A small text-conditioned image flow-matching model, trained from scratch: 6.97M parameters.
Rows from block 3 of the text encoder of a small text-conditioned image flow-matching model, named by matrix and row number. Rows with one number belong to one neuron. Each number is 128 + 24 x the weight over its row's rms, rounded and kept within 0 to 255. All counts start at 0. Numbers have three digits each. After the name is the row's rms in percent of the matrix's.
After each neuron's rows are labels from the 100 texts, of 14848, where the neuron reaches its highest value: "fires on" is the input token at the peak. Only what is clearly more common there than usual is listed. The data: photos with spoken descriptions (Open Images, Localized Narratives).
# fc1: MLP up (text_encoder.blocks.3.mlp.fc1.weight, 512x128), inputs 0-63
# fc2: MLP down (text_encoder.blocks.3.mlp.fc2.weight, 128x512, transposed), outputs 0-63

fc1.117 124:114176123136113099153110100139103124147124105168103146117122100128121128106175169120146089081156113106117110134166117121145106113095152066115136149120156120123158128104143151088104155091104119
fc2.117 130:138153090131132083091130093144149128154115108114131109155128126102135112148146104139131137097151104132140107152111145128120109114101136151087111120115101088167119160150069148122135144086120153
fires on: "g"; "p"; "r"; "o"

fc1.184 106:179116119098130134148148117113124139136148123144151119176115131100140187161127165144126102148149136145151159145155151154086114172149115108139145112108158136109124189132129140112143104093116165
fc2.184 095:162169150107143132108094107113140104116160160144134111088117111129144148169107082121157100114123121152093147114112115083133146119145076169127141142112120116122128100129110132161130133191114086
fires on: "l"; "n"; "m"

fc1.227 151:116115162136114107107175128124130131110111114146148141136134100162077148126118161108120109091142140146083084122151161106103147119083094143129137144145151175196143133102144118138104156160184117
fc2.227 152:149144114128155146137137121108100149105142125129160152147140146184171104181070079127123134152143108165101160103119138134134145131144149145121104100150140097102136150122104166182114102128167125
fires on: "h"; "."; "<end>"

fc1.257 111:111102161075111072124155081143123145114132137139097112168113114134117116111117052137083137173142130132112099135137110143110117119119122143124138079137107105115109113086125111131137136140093102
fc2.257 097:128109164171119169120089170113144118097136155153159110066089181118131144162105137094144123137111081087120143127103108153117157122124141089154097108122168121128103175160102134120136152122128139
fires on: " "

fc1.204 096:098115148105140109121164161141131098104138112161176125160158148167142115159110092130160114128116161091152121095103128101152171126159121139141071112108103063106156092114162153154166129100141150
fc2.204 090:099149159142127106114116106149098135145125144142141145100091158075124173103122151120091135120086109156118141157152134141072128138138115101131124132135150152110148149096151105136126111148146117
fires on: "l"; "c"; "p"

fc1.431 030:111113153157111141119083149135116135117121163152120130123104166114151142079137094148140116108126147174133109103143101128155109151097121177187115131147120161141134100121090132162155116104168153
fc2.431 030:152105127129089144136121118149126119141128114146143157107095129149120096127111123180111103112121058162139108118104094097095102135188121131092141118095105083123142123120151119089158098107178117
fires on: "n"; "i"; "s"; "c"

fc1.16 097:135118133142127118092122136128115127108128128122124089093122133164167121115146121112133127164152179164127091174096109141143169098099172161106127119148140122110122208114151165103110095141077147
fc2.16 112:131113107156116156146130117120187116151102114089122105152118138110094124176101115140155146105123102105114152155131140097088118147088070112156132137114125138167119072141138092140161195137143119
fires on: "g"; "n"; "p"

fc1.445 098:149111127110109097114123144114120095139143089116129092148182114127059115137062141133151138096106109078127092079088125159111137097145108143140106106147136151118177086125107083135109100104121148
fc2.445 094:103115117136150147119192126140102139122119190151090152110135147127163112116114108095084091094109151135093150138170111126108144113125152119119116163137147083120100145132145129128121146097089111
fires on: "c"; "w"

fc1.46 103:129109131134089099124143142113092110107126116115098125094168141155135116119135093124160162114130140139149103123095132124101130121083133109136127127151146167146108131115120116145124163120166115
fc2.46 118:165117180144142084144170096120138127089133077134194154138092136145137103160130111127111147102104157174128141128175161152108125133139122171128129134163101154116129138148126166162098114149150103
fires on: "h"; "<end>"; "."

fc1.170 048:141092113108120121137129100098091132127119120130099141085130091102113181133098143154164104091122147100158097149161108131122135136185132125130160142120167149148120138104132132117102113137133111
fc2.170 044:088157162163118158157116160128125085106097098110118090134120176127119135115124132149131139101160127158104101124123118123107147142101123125093106152123092131150125125134158131101161127121140151
fires on: "l"; "n"; "p"; "c"

fc1.329 031:134117161114174118173123089112112143128109170139105174135118132115150161108118115169155171081081146178137115099140133128127089138126095096110160158134153121125137149102162145131152079141094132
fc2.329 026:104148121162111086093121201155150132119132121145105121128148133122127151172160146140104150112106175191150114191087147135120103089123110119121135169120130117146154129108185151154139136143133130
fires on: "i"

fc1.299 123:142119163166162159115107169142151107124130164124082127154165138141122160158151120151098131100163142167132166120117093148126126104122116140110121162145118138131134113161112120140096101113157163
fc2.299 134:120103112084120105165119144166097124145150129167161126154113093124176147153191081115103148138110146137145091139122118130156113156152189060132101118150085127170110128138116142132127121140120139
fires on: "o"; "<end>"

fc1.94 030:161130106101101137094173165128123147096169105113116141116122139151151144157099116161129099102115100139118107117126106117130110082130096110139123120117142136092168085153114102141121128097144139
fc2.94 033:119129133135182101158091127104098125167089149154101127084087115126088125139101140099158119121124119154101138148124105109131154130125107106087119129108109124119092146111137129091137107149119160
fires on: "t"; "k"; "u"; ","

fc1.430 052:146159146119096138138108126098110143128148182165111090110145150149157131129149115119133098123119115121112099117156110169140128127172144080172157134106086100094133131136121083156130180112140124
fc2.430 057:105100141115166092145105133138112079148116114102133153113099086130107160123076130130172148094144136165143122167129135096095185134091141138074129097132148141133080151131140134105147127107079156
fires on: "k"; "u"; ","

fc1.386 127:172107132135128103104089106096158097133099107143107067087130101160134114111125135167149169114156115177113126141140140127129125101107132131130110149106125146136121102124119113114112136115144142
fc2.386 119:091113110130136152163149108146089115179103149098150133126139113082126148147116161102158148096127147103155130117132135120147131171125090079141123123146170139140156104133140161153166135135136124
fires on: "i"; "n"; "p"

fc1.310 045:104138122112135129118125110122141105107181128130136093162144126126133130099137084124128102131143113162124111090130187147140126103133124144148110098127118094129120121097134111117119104089176117
fc2.310 046:136107118131126104120135131110143168129129159175152149130142189120136100129080149144151131121129123093163114151134114117119169162115160125150173096084119119067169149155144103125139146152096115
fires on: "e"; "a"; "i"

fc1.84 033:101172112133135141165125132104126091166139127159105155119080131166127118131119149089121102091160147096136131144161110136116154151090139107124120138063118119093134102126110158138119148137118143
fc2.84 032:114146103114114133142100123140116129144133127158120124156145094114139119132084120096145085071147107147123117112167182144135114148100145109111123133159125068153076148113075180103153136126121167
fires on: "p"; "g"; "m"

fc1.385 095:147146109155141129140141118162126114173115089170107134148110102180114084177144129108120141115146151158123079107138130110100143119120164110173138169150144109141101089149111104139132126149143169
fc2.385 093:139107140162138144116104138128127167137113120136162120118129128099173159117102099136141128137147170089143140132082142098162110149089127143109095109143106143104134114134147129146151103124172141
fires on: "o"; "h"; "<end>"

fc1.372 063:121108137135170127102143139124086123131187142099151111116122151135101110099129094128166117124133112125086128148146116127141139075132118128087091158126129119146154099135171116121053150085099121
fc2.372 074:136188172133104136149141153117113123126133144172108124112143140143104110113075142152134169130111107105115090100141164126110187164139136140166132149124080149136100174157091158132141128106134152
fires on: "a"; "t"; "b"

fc1.54 155:126149119143139171119112129095119058157151113105116106136151139143113112151149095131135114152108099099127117172091108088163122123115094138133128097093119095113126110124097182117123156077106101
fc2.54 148:090104109104141140163137111154134166172118103132128175145118138110159123098117149135074141090102114159063092106128080187112161158106125126099141147185135158128137131126123136126133152142101140
fires on: "e"; "a"; "."

fc1.31 173:078161149143136140144150108164138097079128125106067134135153119069124127138125139126130103119110138127152071116135125143102142126113099148140167128135123108148115094111208140108135117127127110
fc2.31 212:165149125144179124193135135134104125113157096117148088095110103073181125164139166125172124149098110144154114120151156090107144182143100163141125135130112097087104157122174127114123100123119144
fires on: "c"; "l"; "p"; "w"

fc1.360 148:107172107106120129132119131142162073138110109141147175082125122127121142141125126126135103077142126112114100135131135122086132135098141137118075155122119120090161134101130131140137157119138124
fc2.360 126:094110108154088101097109134108150141130074147152111120115128135098123120095088150112128114145126111112119098140113105066110138140135096117096128129113126083099132087128094121104133108084105138
fires on: "n"; "g"; "p"

fc1.34 058:090107130121145163155124155145108150175125158077124126112135153116190162169117092120144059144117142120135118128132153126141115084123101167128125119139132163130103126164122125159140127115125173
fc2.34 058:134107124099129154117172170101174162145140133109108158088122174116082103088132135139085142120137104168109107124143103144120175167164132158118106172161124123179109135104144144095141157142138096
fires on: "s"; "w"; "b"

fc1.236 095:140169175099127147117101130125129128160116093133123145122125146108119127087129106132120102090080086130074120153112131091147127123154155100134135131137116154112117150084165111135143139135184149
fc2.236 102:124109131104090120156102168099141131175121083131128102130139172116143130131138159105130127118146125146145117165151072121119136175155114152134100138140093111130127161145152118105105146114121108
fires on: "d"; "e"; "r"

fc1.325 097:161141066136080133149120128158113114104149155122102128188123134095148144102143167079121120119137153144138075158143149112145104153096100087136152115127133101156131147112085122080118118115140124
fc2.325 084:074129157103139139138118127124146152161115118146117160130129108093132129141122098125125131129078112149129143103117123162135110114116094155079125146171128154121135142135147131174127165149109121
fires on: "e"; "s"; "b"; "d"

fc1.416 093:159141153117121137128135129135116098172118123106080082133116149097148123129140067106114122146151110154139104171135114125157095118128161139116156098129105125162140133141102122075138163163096145
fc2.416 091:116152113117104139136104099140101142105178122136165130099159132164113094121108151145101123120112174108143172082094132151129136119152069089142139121116138147117119132077143145167079124108135106
fires on: "w"; "s"

fc1.58 018:147134120122111112091130156134099094102160122122127128102124102124140101114063139114122139072133109139158168161122105100144107073099121082098151145136088141105123094086099071095146136117128107
fc2.58 017:152119143134142135151129106111079110117111146146145138153104111138125162153114141104146110102110110127135097129144136150101110128119147167073111150182092132130135192139091129128161109137117184
fires on: "w"; "d"

fc1.429 104:081106135124125131163093117115131155144115123083116130125116116150087140092145090151184129126118090120170137133117126147166152164142108140099162074101177134119157113092123128140130133141200116
fc2.429 093:164132128117092115094124106133125147125182159143144105116140135115180122134140105107084157100134160104118078165118127115105109107069120128155130149120130140101088096081126155157165135131066117
fires on: "r"; "g"; "n"; "h"

fc1.199 129:100124147128146124110159102136110165105158148141099113122111145165149159103111132144114107128144158134085171142118068184131165118099154153149148124140162137118147163069103105119134129168091125
fc2.199 119:147106135180126121134139109127137127116140153160124095111123133122092165140141114145148103183160088104113093140088127102081141175124124119143077119139151128086133114139125096074153147129111109
fires on: " "

fc1.280 131:096165120077131155116111094153146130117140131099126148098148127152138114111159085128110146107163116095121110164130137130113135160099070103162136135069162114092099145139098149084120117100129106
fc2.280 122:130126142131151164163148107084136122175125113127153113108123147107094148148139114123130111139092121142125105089110093195127126118151151099105128098223150149117147126090131156103137185131106144
fires on: "k"; "s"; "."

fc1.282 043:215143117097111133115121120098145153099142101109130130097086128151162106140135156136141104103105122125109144161115101131120091117141128089157147119137120127110113108146119097120153141088157145
fc2.282 043:120132136121141105119061139152097091165127110131122151125114138128091192138119117120120128111119119156136088127131116119106140116096098143088136130149118098111106134107129136108141161109103162
fires on: "k"; "s"; "u"

fc1.460 023:133106115098157117122114112152120103160146155113132163136161150156120137126156130153123135126110133133159132123092147114137147132095090100120113119120086102077060063090122088128165128101146104
fc2.460 020:125145150126102149159120083109101131120095133143149112129112142084152139113121131126167120151116109091101118135103108109124137086123150120129127078132176102109187146143115142119108122141132132
fires on: "l"

fc1.315 123:144108134157134143092133147125134148123122179106132110144111106162096106143153115110110089067143160135130122111148130125109107131126083114125086127123161107120117107151150095142124140133094155
fc2.315 097:164162143106162140143084095141127134126157091133133121127120110089105137165116107081153148166129103162102127134109117128142146151108156117134147110152120118161110163103126124113120107090146121
fires on: "h"; "i"; "t"; "<end>"

fc1.397 072:119136129106196125133096164135111118153095117135151152127124113083143112154135138130122118123146111132104126159133101137123093122132108136119166102162125081123141143148143123117100086135122174
fc2.397 073:153141099131194123126150131120150135130118110133104158139159125135099151113146144131124198086116137144130135127153131156170134115139136179088138143108111120124095124105152159141122145098097181
fires on: "o"; "i"; "a"; "b"

fc1.240 124:095132084161146162117163131157128123122191147114093121157139131154125125128162137158110156140140110145119103089112106085126115158157097149151121136104134113092085090156092164095111134139116160
fc2.240 139:129137129139128115095066152160140134120140133132140094131148112132131161167156081139137146173125177134119126134169120106166104133143175134152126112084094109192153157149137095121103111117141131
fires on: "e"; "<end>"; "c"

fc1.141 121:117124117102099123161115156134133129153117123128131091130160146160121136097105129160127127119181099111123104137095170157150123138114139156120148115116095137118138145137144063108148089119118137
fc2.141 140:121100124110097150135122106140140182122119111098131142162139105078132120128136113112151094151162129151166119153104152116167122100134093135158133100140121119095132179116142090119125143133085132
fires on: "w"; "s"; "d"; "c"

fc1.110 124:122092128117130138117128123133144161120165164134116103125158165128105143151103106152143109147134123133099129135141102189135139154155111146129085124130041124091107131147169102098118126143076131
fc2.110 123:173163138141099139125132121143118130125082152156111131156113122140121134123126149084094076140142145099109143091118104151123128107178134090121141122159201151124130114112128102096139087092129114
fires on: "t"; "c"

fc1.273 018:110155162126101150091170174088120130132139098128114133113121141131121111135102118160100115095077127100123145166110142167145100108161103096119102136115114147116133131178110128149122123118145117
fc2.273 017:122115128136120152110089139156089161135110157068155094120161147142155106109220135139127116147124118169139119148146102150102132165102125150114104131133111085159137127117183129127122098120119129
fires on: "p"; "i"; "n"; "r"

fc1.322 162:133164132144137127151150070117108120093125153131095158117114133162115116151133114132138118116128135109106088115146121105111115147105085124091087122189181121132101168144125151137112136122137105
fc2.322 186:166163108144128126133140183110142133150150127131142127110106104169083166155110112121166135108178158147130116130139148100094138139151151161124139092149133150122104165132133121135072165119135160
fires on: "."; "<end>"; "h"

fc1.59 089:130158120117176081141082149175110122090126131133162169105115121147120126108180158153096101099133140138160083130149158124163091106093142067135119112099150130121176133117153144085132088175088132
fc2.59 090:110148088135132141077101140135153141159092103113112154129153138122128087122118134152152146185140125163146095124150129106155103114143154113124108119095086097112137122133130142116125163097098166
fires on: "g"; "p"; "i"

fc1.104 078:104093124134153141121128095129131096136132166166122100092088152149111154161147120146121163151128120130149089130104140133147154121121087118129130120062136127131108119176085122156132160138123130
fc2.104 064:120144137099179112143122095142089143131129094103138155125159082106130146079132119145161144084168131141128138101128136110126107104137152148090106133138118137130144134128147117158149115145137116
fires on: "n"; "r"; "i"; "g"

fc1.213 055:092166132123125135150127119141151127146137141129131119119156156127127104120151088138164130144132090117097187104084141150142102155077099130132119156136085126149141174122099148098149163123149122
fc2.213 058:173106131096063093094108133142134115093089139126103131170101120107080176133092155121119112162100139155123106142151119112104153104115150144115156093124073170106122098104136114145128088114099129
fires on: "w"; "a"; "d"; "c"

fc1.29 168:141142139142130122112117136130127080138138131123147134108106159107137133146147152135146124111135111127122141141145112119112180130155149131109136118138096130141156112134135105099095131163131086
fc2.29 164:143081091107100130083109102092149119141121122158140136122148114089092161177152124143115162090120096103156107135127133109090157183134094128113152121117124105151106144129155083128145110122136133
fires on: "d"; "n"; "s"

fc1.89 072:131145122161161152106106149131142126152136156098092115114186162123110163156104071119111119115139095105150133141110133110133143090146162111114141115159137113144128126141106095162121107106135157
fc2.89 059:112122103101144091110168145096109139123108151141145168122102125135126155110170162111123097131091152167094109132135123149118107112127110090152143143128103118143084135113112135117106154129104112
fires on: "w"; "i"; "m"

fc1.276 121:110108169115121114159124100112139137124145162122044138092130106093116116138153079115121155104202144148090129150115107119131157118101126123135132099087141114104104105152108132169122146130122097
fc2.276 100:148105130153140141096111168113126151134108135131189072115084138135156138119115152114153136180104108107123131134138121170061155141155186125125125136133150126146150185111120096108146104138113173
fires on: "n"

fc1.351 032:123119124145162135124128102125148149120158172139107097144163140109113122097121130173076085157158126170145140116152086090160153144120130144153095175148119152109156154133132159105065128170128095
fc2.351 031:127127116142081139163131139139101117137122162133094122146082110166130129127109152114160144133133124101114143117151137127110137132117094167191096163126107091129137142130155093097068145121185170
fires on: "t"; "a"; "c"

fc1.154 114:135143169114099098122108140139164099107168108086152125158102076164142127129149112129108158114121143139107121111139107117077099137141125113097118102094150097108155093129119116140113128166099111
fc2.154 087:142132104098106131137126124111114165116097072159097121122169146114107118126131178135141096130105111125125136166138152125175155089113135132121068144144131126158114127110154133133168127094143100
fires on: "r"; "d"; "a"; "b"

fc1.421 138:114127136137083136157155130104101090163141102131118099129131129123128077149100120153115071107090107119146114129111093130135120134131095130140120099136175111087155075176097121148108111131104143
fc2.421 122:149084078146136135113085138155135127116153157148128121102161135107130170129126084120134154116115125160107118112107140109120144135071142102123179154148142116130144167063149161153170139130114116
fires on: "e"; "r"; "l"; "d"

fc1.100 136:133127132128136157128119153147140098117087087110094136141084148145106105161102172130114150094141127087088133138124156167111126102127096115134175104074133142112132118171121112131148152154070124
fc2.100 133:102133149125099155139130147141125172130133136133103128124178097119152105098122127108137128148108117147133153133138104122171128142129130132170112159124125136171161126139158151119112119128150156
fires on: "d"; "a"

fc1.454 095:117142143139100141170116137112110128127128151115114128133097126152109114108130116149149120111140096101122157153109159146073167100117104142140134127181100156136156128124087139086080101077106122
fc2.454 093:135101128118115114092110092105162093081142096086153104128114143117099135149170143136100104141133119120100148126152099112143157126139153115114097105146185153124133138145136135113122150136093139
fires on: "a"

fc1.245 175:174164145115183100149112144163159163128119123134090117104139153160119104137133147150118126113093190159108131146114140115150135166088109164154117173123127114135144099148172142116144123160096122
fc2.245 212:112175100121157078142112149098096145119106141148167141144110108122147130146133161121101110125123143088159117138099156133130120112126124087136107139106139102067154129078169119149146162145136132
fires on: "p"; "c"; "l"

fc1.452 021:147140127143171136150115171157106135161152145110096133100140146148153144087128111175136129123094126119105164125104122177136130135123129172102157087104146078128095147151095118139170110095127144
fc2.452 016:133144120129097102104127125127122105149119187148109159125130139116140114132121137120066122121163125153119082171097140085127125127110117116118150113083089132150129097169146114120112156146090107
fires on: "i"; "w"; "c"

fc1.71 100:145133146166107103121148129148136159111145120128134105101127117159125147103124119127110136125136084139117138110123062122114138104141073097127112157120148112091176109108088121137128150144133117
fc2.71 083:130149101137135143137100134129099113126116114149139185111096120123128135129126101158159107077103127123123131136099134109120124124139123147110173129152097140118103137140168165113110118110123100
fires on: "k"; "u"; "t"; "s"

fc1.50 108:156115088114152132145145105121103087113115146127133154116105090132123119120144128120195127129112119142102121153133102154156137177129080116128144099114142088106102151107109120111111157113133103
fc2.50 093:166140145140103163131084160126131130156138110136151091137146151117130129146130095140095150132140157115106108118157114120112154117122137090099109149118126138101127085110144112132137165116124124
fires on: "o"

fc1.252 026:086138160146119135129138135152154129161159147138122137129122127150128102100088107136135164094154114138132137125090133112133119108131126149124121150157166141138095192127110117086130155145152172
fc2.252 026:181145108127124137126071181145098132180146157129103099134118113107178129137175113109127128137124178165155141139166094120176142121129130163140131114110087102137113140166115155139142109126120152
fires on: "."; "h"; "<end>"

fc1.277 083:120140099116137082119152104165131107109139129155089114103180135167144125146122110102107124127147134151131099137112101074140159128148127117122149133115166141128109099125116116127131099135092089
fc2.277 076:129137121144110131145091156110111102183127122084117125139134100111106135127164111135169097154130119124185177150107131136104099103131137155164094109135108098122131186133146114121148144118153136
fires on: "e"; "i"; "n"; "p"

fc1.341 161:153128153153126151106135106137156116103113187090115102159126131127120107079140141119152148132079141140136097121104130131136104109136118161174168134180101115166097138139123097125154110083138080
fc2.341 186:107076083125137121127110103128155114136089131082156152133166124084139103174137123160147104122117144156167111103128135120128127134127079130116145145117138118149127139099136082129120153146126128
fires on: "s"; "k"; "w"

fc1.275 040:166121100083146131134121149119111144136103134128135148072136132105143131136146077170160108139089116130124114121134077130132114148135108135184109139138125151141113154122114140113150091081145125
fc2.275 043:113101107155100115131091148153119107149105115118108181119100120138073141089075145116111106134106098157129129152140123112144143122128128134088162124115112126078115090119168104078120138087111114
fires on: "k"; "s"; "t"

fc1.434 022:149124156102104150109119134151140179132114126121118156111085129132144143120130135101102078127129110164107111145080118134153104090150110125122112123112140122100136101171111092126126159142172109
fc2.434 018:142118082114123144097108129126096124153166085122126133174114119117153119099110088113129148144123140144098160084164120133071162096129135152135159093168113110129135140130137127089115070118068119
fires on: "k"; "s"

fc1.340 123:120136118097173134098130139131147067105092126142128157080128136115123153096145128127137119156113142135120105130193175145124148143134133164136156135108136108140151131136154111125170167155096144
fc2.340 136:144112169141135094121095131131122150087105118158159105087093139181143124097166154140102137129108141137123127156099131119090134119150119125125115125111153152102134126164197130108141110148154104
fires on: "p"; "n"; "i"; "g"

fc1.70 033:128139191162154151091138115121168115156113144134147149129139138162128148099104137104109124119118136121130181085118096076101097145166089153116112096127117109123111093164090145116122142149098159
fc2.70 030:105142112117116125125096126116096139152142166118088118165134119100147133119192137139143144170128156104113149105166096113172131126140115071146134096124058086132097144163141146139147132139165144
fires on: "<end>"; "o"; "i"; "h"

fc1.152 020:107163108117117154128100094156116094162171132128139134132101130129112130118085141110084105100128143144140104118133202138125153135129087105131141125132143133136134098140087148125136118135074147
fc2.152 018:114120143118093105123112170122087081128078140132146136108138070132112157175151070095114124116146112183168148121132091107127134137117174127146145135123150162134201146125125132117125086116142141
fires on: "n"; "c"; "g"; "p"

fc1.114 143:108160117126182091092119114134137119118137102128113207131146129155091106151116113118126123147129144107122134124141115113104125131118144112154134107150101158154119121131120119123068139125164107
fc2.114 155:134174149150135138099130113126062099123124085136155157148137110143154098108168116096142117175152102119104158145152143139117110141134119151096101132132123136116121186148150128131155160126122122
fires on: "<end>"; "i"

fc1.420 154:115130166113153098130162128126119123136138144118093121123137140155103145102129117180111143129133158136057166167153119161126161122100136146167170104148139131107132162079096133104128104090140149
fc2.420 159:129083134109072150106100112087132125108136142127140117112112174101105107126136107104130134144092114135109125124135130147082154117112121103095127096140158159137107147138064141146148105167092138
fires on: " "; "m"; "u"

fc1.442 131:103096109150117101124136179138138130127127118150133061078150129157134129134175150135137133136160127103081128098118115155169164158078113152123157137153143159121110150085135155133103138105095120
fc2.442 121:121119114132125179120150090130138111149152146111094149182138131076108126098093100140093103108101130089139091125115135140120120115126111123141109137107151142152179092138127142122180141141157124
fires on: "d"

fc1.471 100:101141114122166089117106124124077055126152101103147073121174177160140092135118136133094146101089108127124108135163182164109111153156093136115082108126099119118158139114097137132142141103132142
fc2.471 076:123116129147142148124132148171138166150121102129138152114104073100122171141153093118121118075135105162110124104112078143123135103131180123126193113154094105107110101106137114133138106116089120
fires on: "l"; "n"; "c"; "p"

fc1.296 152:110156141126163123098105146120126150096128075162081163109095111128136125135099154123130133110110116088087142131114131144106084095097091134138125121167105142126152153148137128155130114143152132
fc2.296 183:122130149162123122148098134150118097152140149139103171160105136155108144185181121122126068128123114108113115158119128128101131169170108137081154169137131123160154119136175134161138129134127127
fires on: "<end>"; "o"; "c"

fc1.321 095:126124115103118119129142108156113107156130139125094129109159086142098124129139122128119137130111166134139146156144121129144101122120133108115074087146121107153166142141056136104154119128093122
fc2.321 079:104132118127115111098116125125115148106145163122152113149182187158165142161114087148107120184145142117143118094132131125133154117151101106175163144117122112120085142113129152180077096140113146
fires on: "w"; "c"; "d"

fc1.19 048:114127098089109105164117142123137144135161131139128105088165169175131131123174136140144134072146114113100159162102132122135119121140137168075157134145140163099142142107109162120113143102086090
fc2.19 050:178149128121116136129144092145110084155097130123138119122124101078105161139085095195109124133135146115091163133133129120113140107091138106125191107135103119127120103108133109154140106126111123
fires on: "s"; "a"; "w"

fc1.12 095:169139171096140122063112161107141104136124151138101100086146143090080111142130120120088137116095129122089116134109131103116147087157136130138139129147137108113134135129144114124137157108086109
fc2.12 082:156157095135167134134153108106137140159123104093104167177088137153135185120108151118111135129155143131117118130125146186096153139165153145132110121149117119146109146156119123153098091132139162
fires on: "o"; "c"; "a"; "l"

fc1.123 190:157131105168132099138116100144110128138112101129061133136143120139128142105188120164163124113160118122156105130131107157140122102158176138117131156122123102155140138144154157095160121114088142
fc2.123 208:147154102126109106145129093115146124119098104158128130126173109091130071104144166111135154128160148154174078112143139123153101097139172120109118157134110073147133136131137131091097108099112142
fires on: "p"; "i"; "n"; "g"

fc1.53 169:135160181077146118122141146139147121129143100122148128135091158144093131124097080142130139126134152109157138154130126139135180122126143156115179137096144133179144161148139076152144132130104133
fc2.53 169:149149104120122139128116085125092083153122092156150130140111129107114124127096161109096123126095103155101150109097144094134125135117108116133113137124138115128118121123126141114132117132132111
fires on: "r"; "g"; "m"; "d"

fc1.99 146:122132130171150127139145118086100093099090114143171133105143090201169127103137121168164141115126122133118110076168152112131136136106113146116129148141180151118094161117163125102140095133153106
fc2.99 167:152141129132126157146104175135154162157103104131138108157076140153088145190143099128191125171151129151169152155150143080144120112123163104109142102149145137128119093077159118148117115137162170
fires on: "h"; "i"

fc1.294 031:100140112129164143133120169158090073159087141107121089098125152118122142115153139108094131090141138097116131159135145097132171110078144126127089129110154116106141137118137159092099102139105168
fc2.294 030:106155114123125097130114121110146117122080111134148103159098096114111141095085137130169136160162104126124116102190140140115081150096140078153131106129077129131126158101132148121113148094087146
fires on: "p"; "g"; "o"

fc1.101 020:133138141158129142128143150132101143131094136141171148133111116129145098132106159121145135130111138105125120147144156123106186157096109120133118125115096105117115080155132081105154082085162166
fc2.101 017:118148113126113132114128124107085133151138123139129144107155150129116114160132116098149167159075102145148150157149087167141169145142137150106125152149148118104175136101122138135154132158126129
fires on: "l"; "n"; "g"; "p"

fc1.384 115:108120106116151117146161123157125183186121136130109099147116151081098129155184106110114117134139146138121102114132127102101077100177120103108154131134132129153082109135105113133126140117142164
fc2.384 133:155152172116136136087112119092125145098140119143180139101099092135145158142123139092102145139112165165095146161110127156134157123091154137104093157134149103099131138134120146139113109135130137
fires on: "h"

fc1.14 047:128154130131116120158093127158126135075100107138159107091127110159198102111102165126186116083067087123083132126116125119115155107149102147136124116072081136120150132125090119148153120089147152
fc2.14 043:153136159125122151108092115096078102179158103131123177115110143109102152149108111136117157127168119170133130162110118151104162174074121121113122147164132122129148157143167115139153119108117147
fires on: "k"; "s"; "u"; ","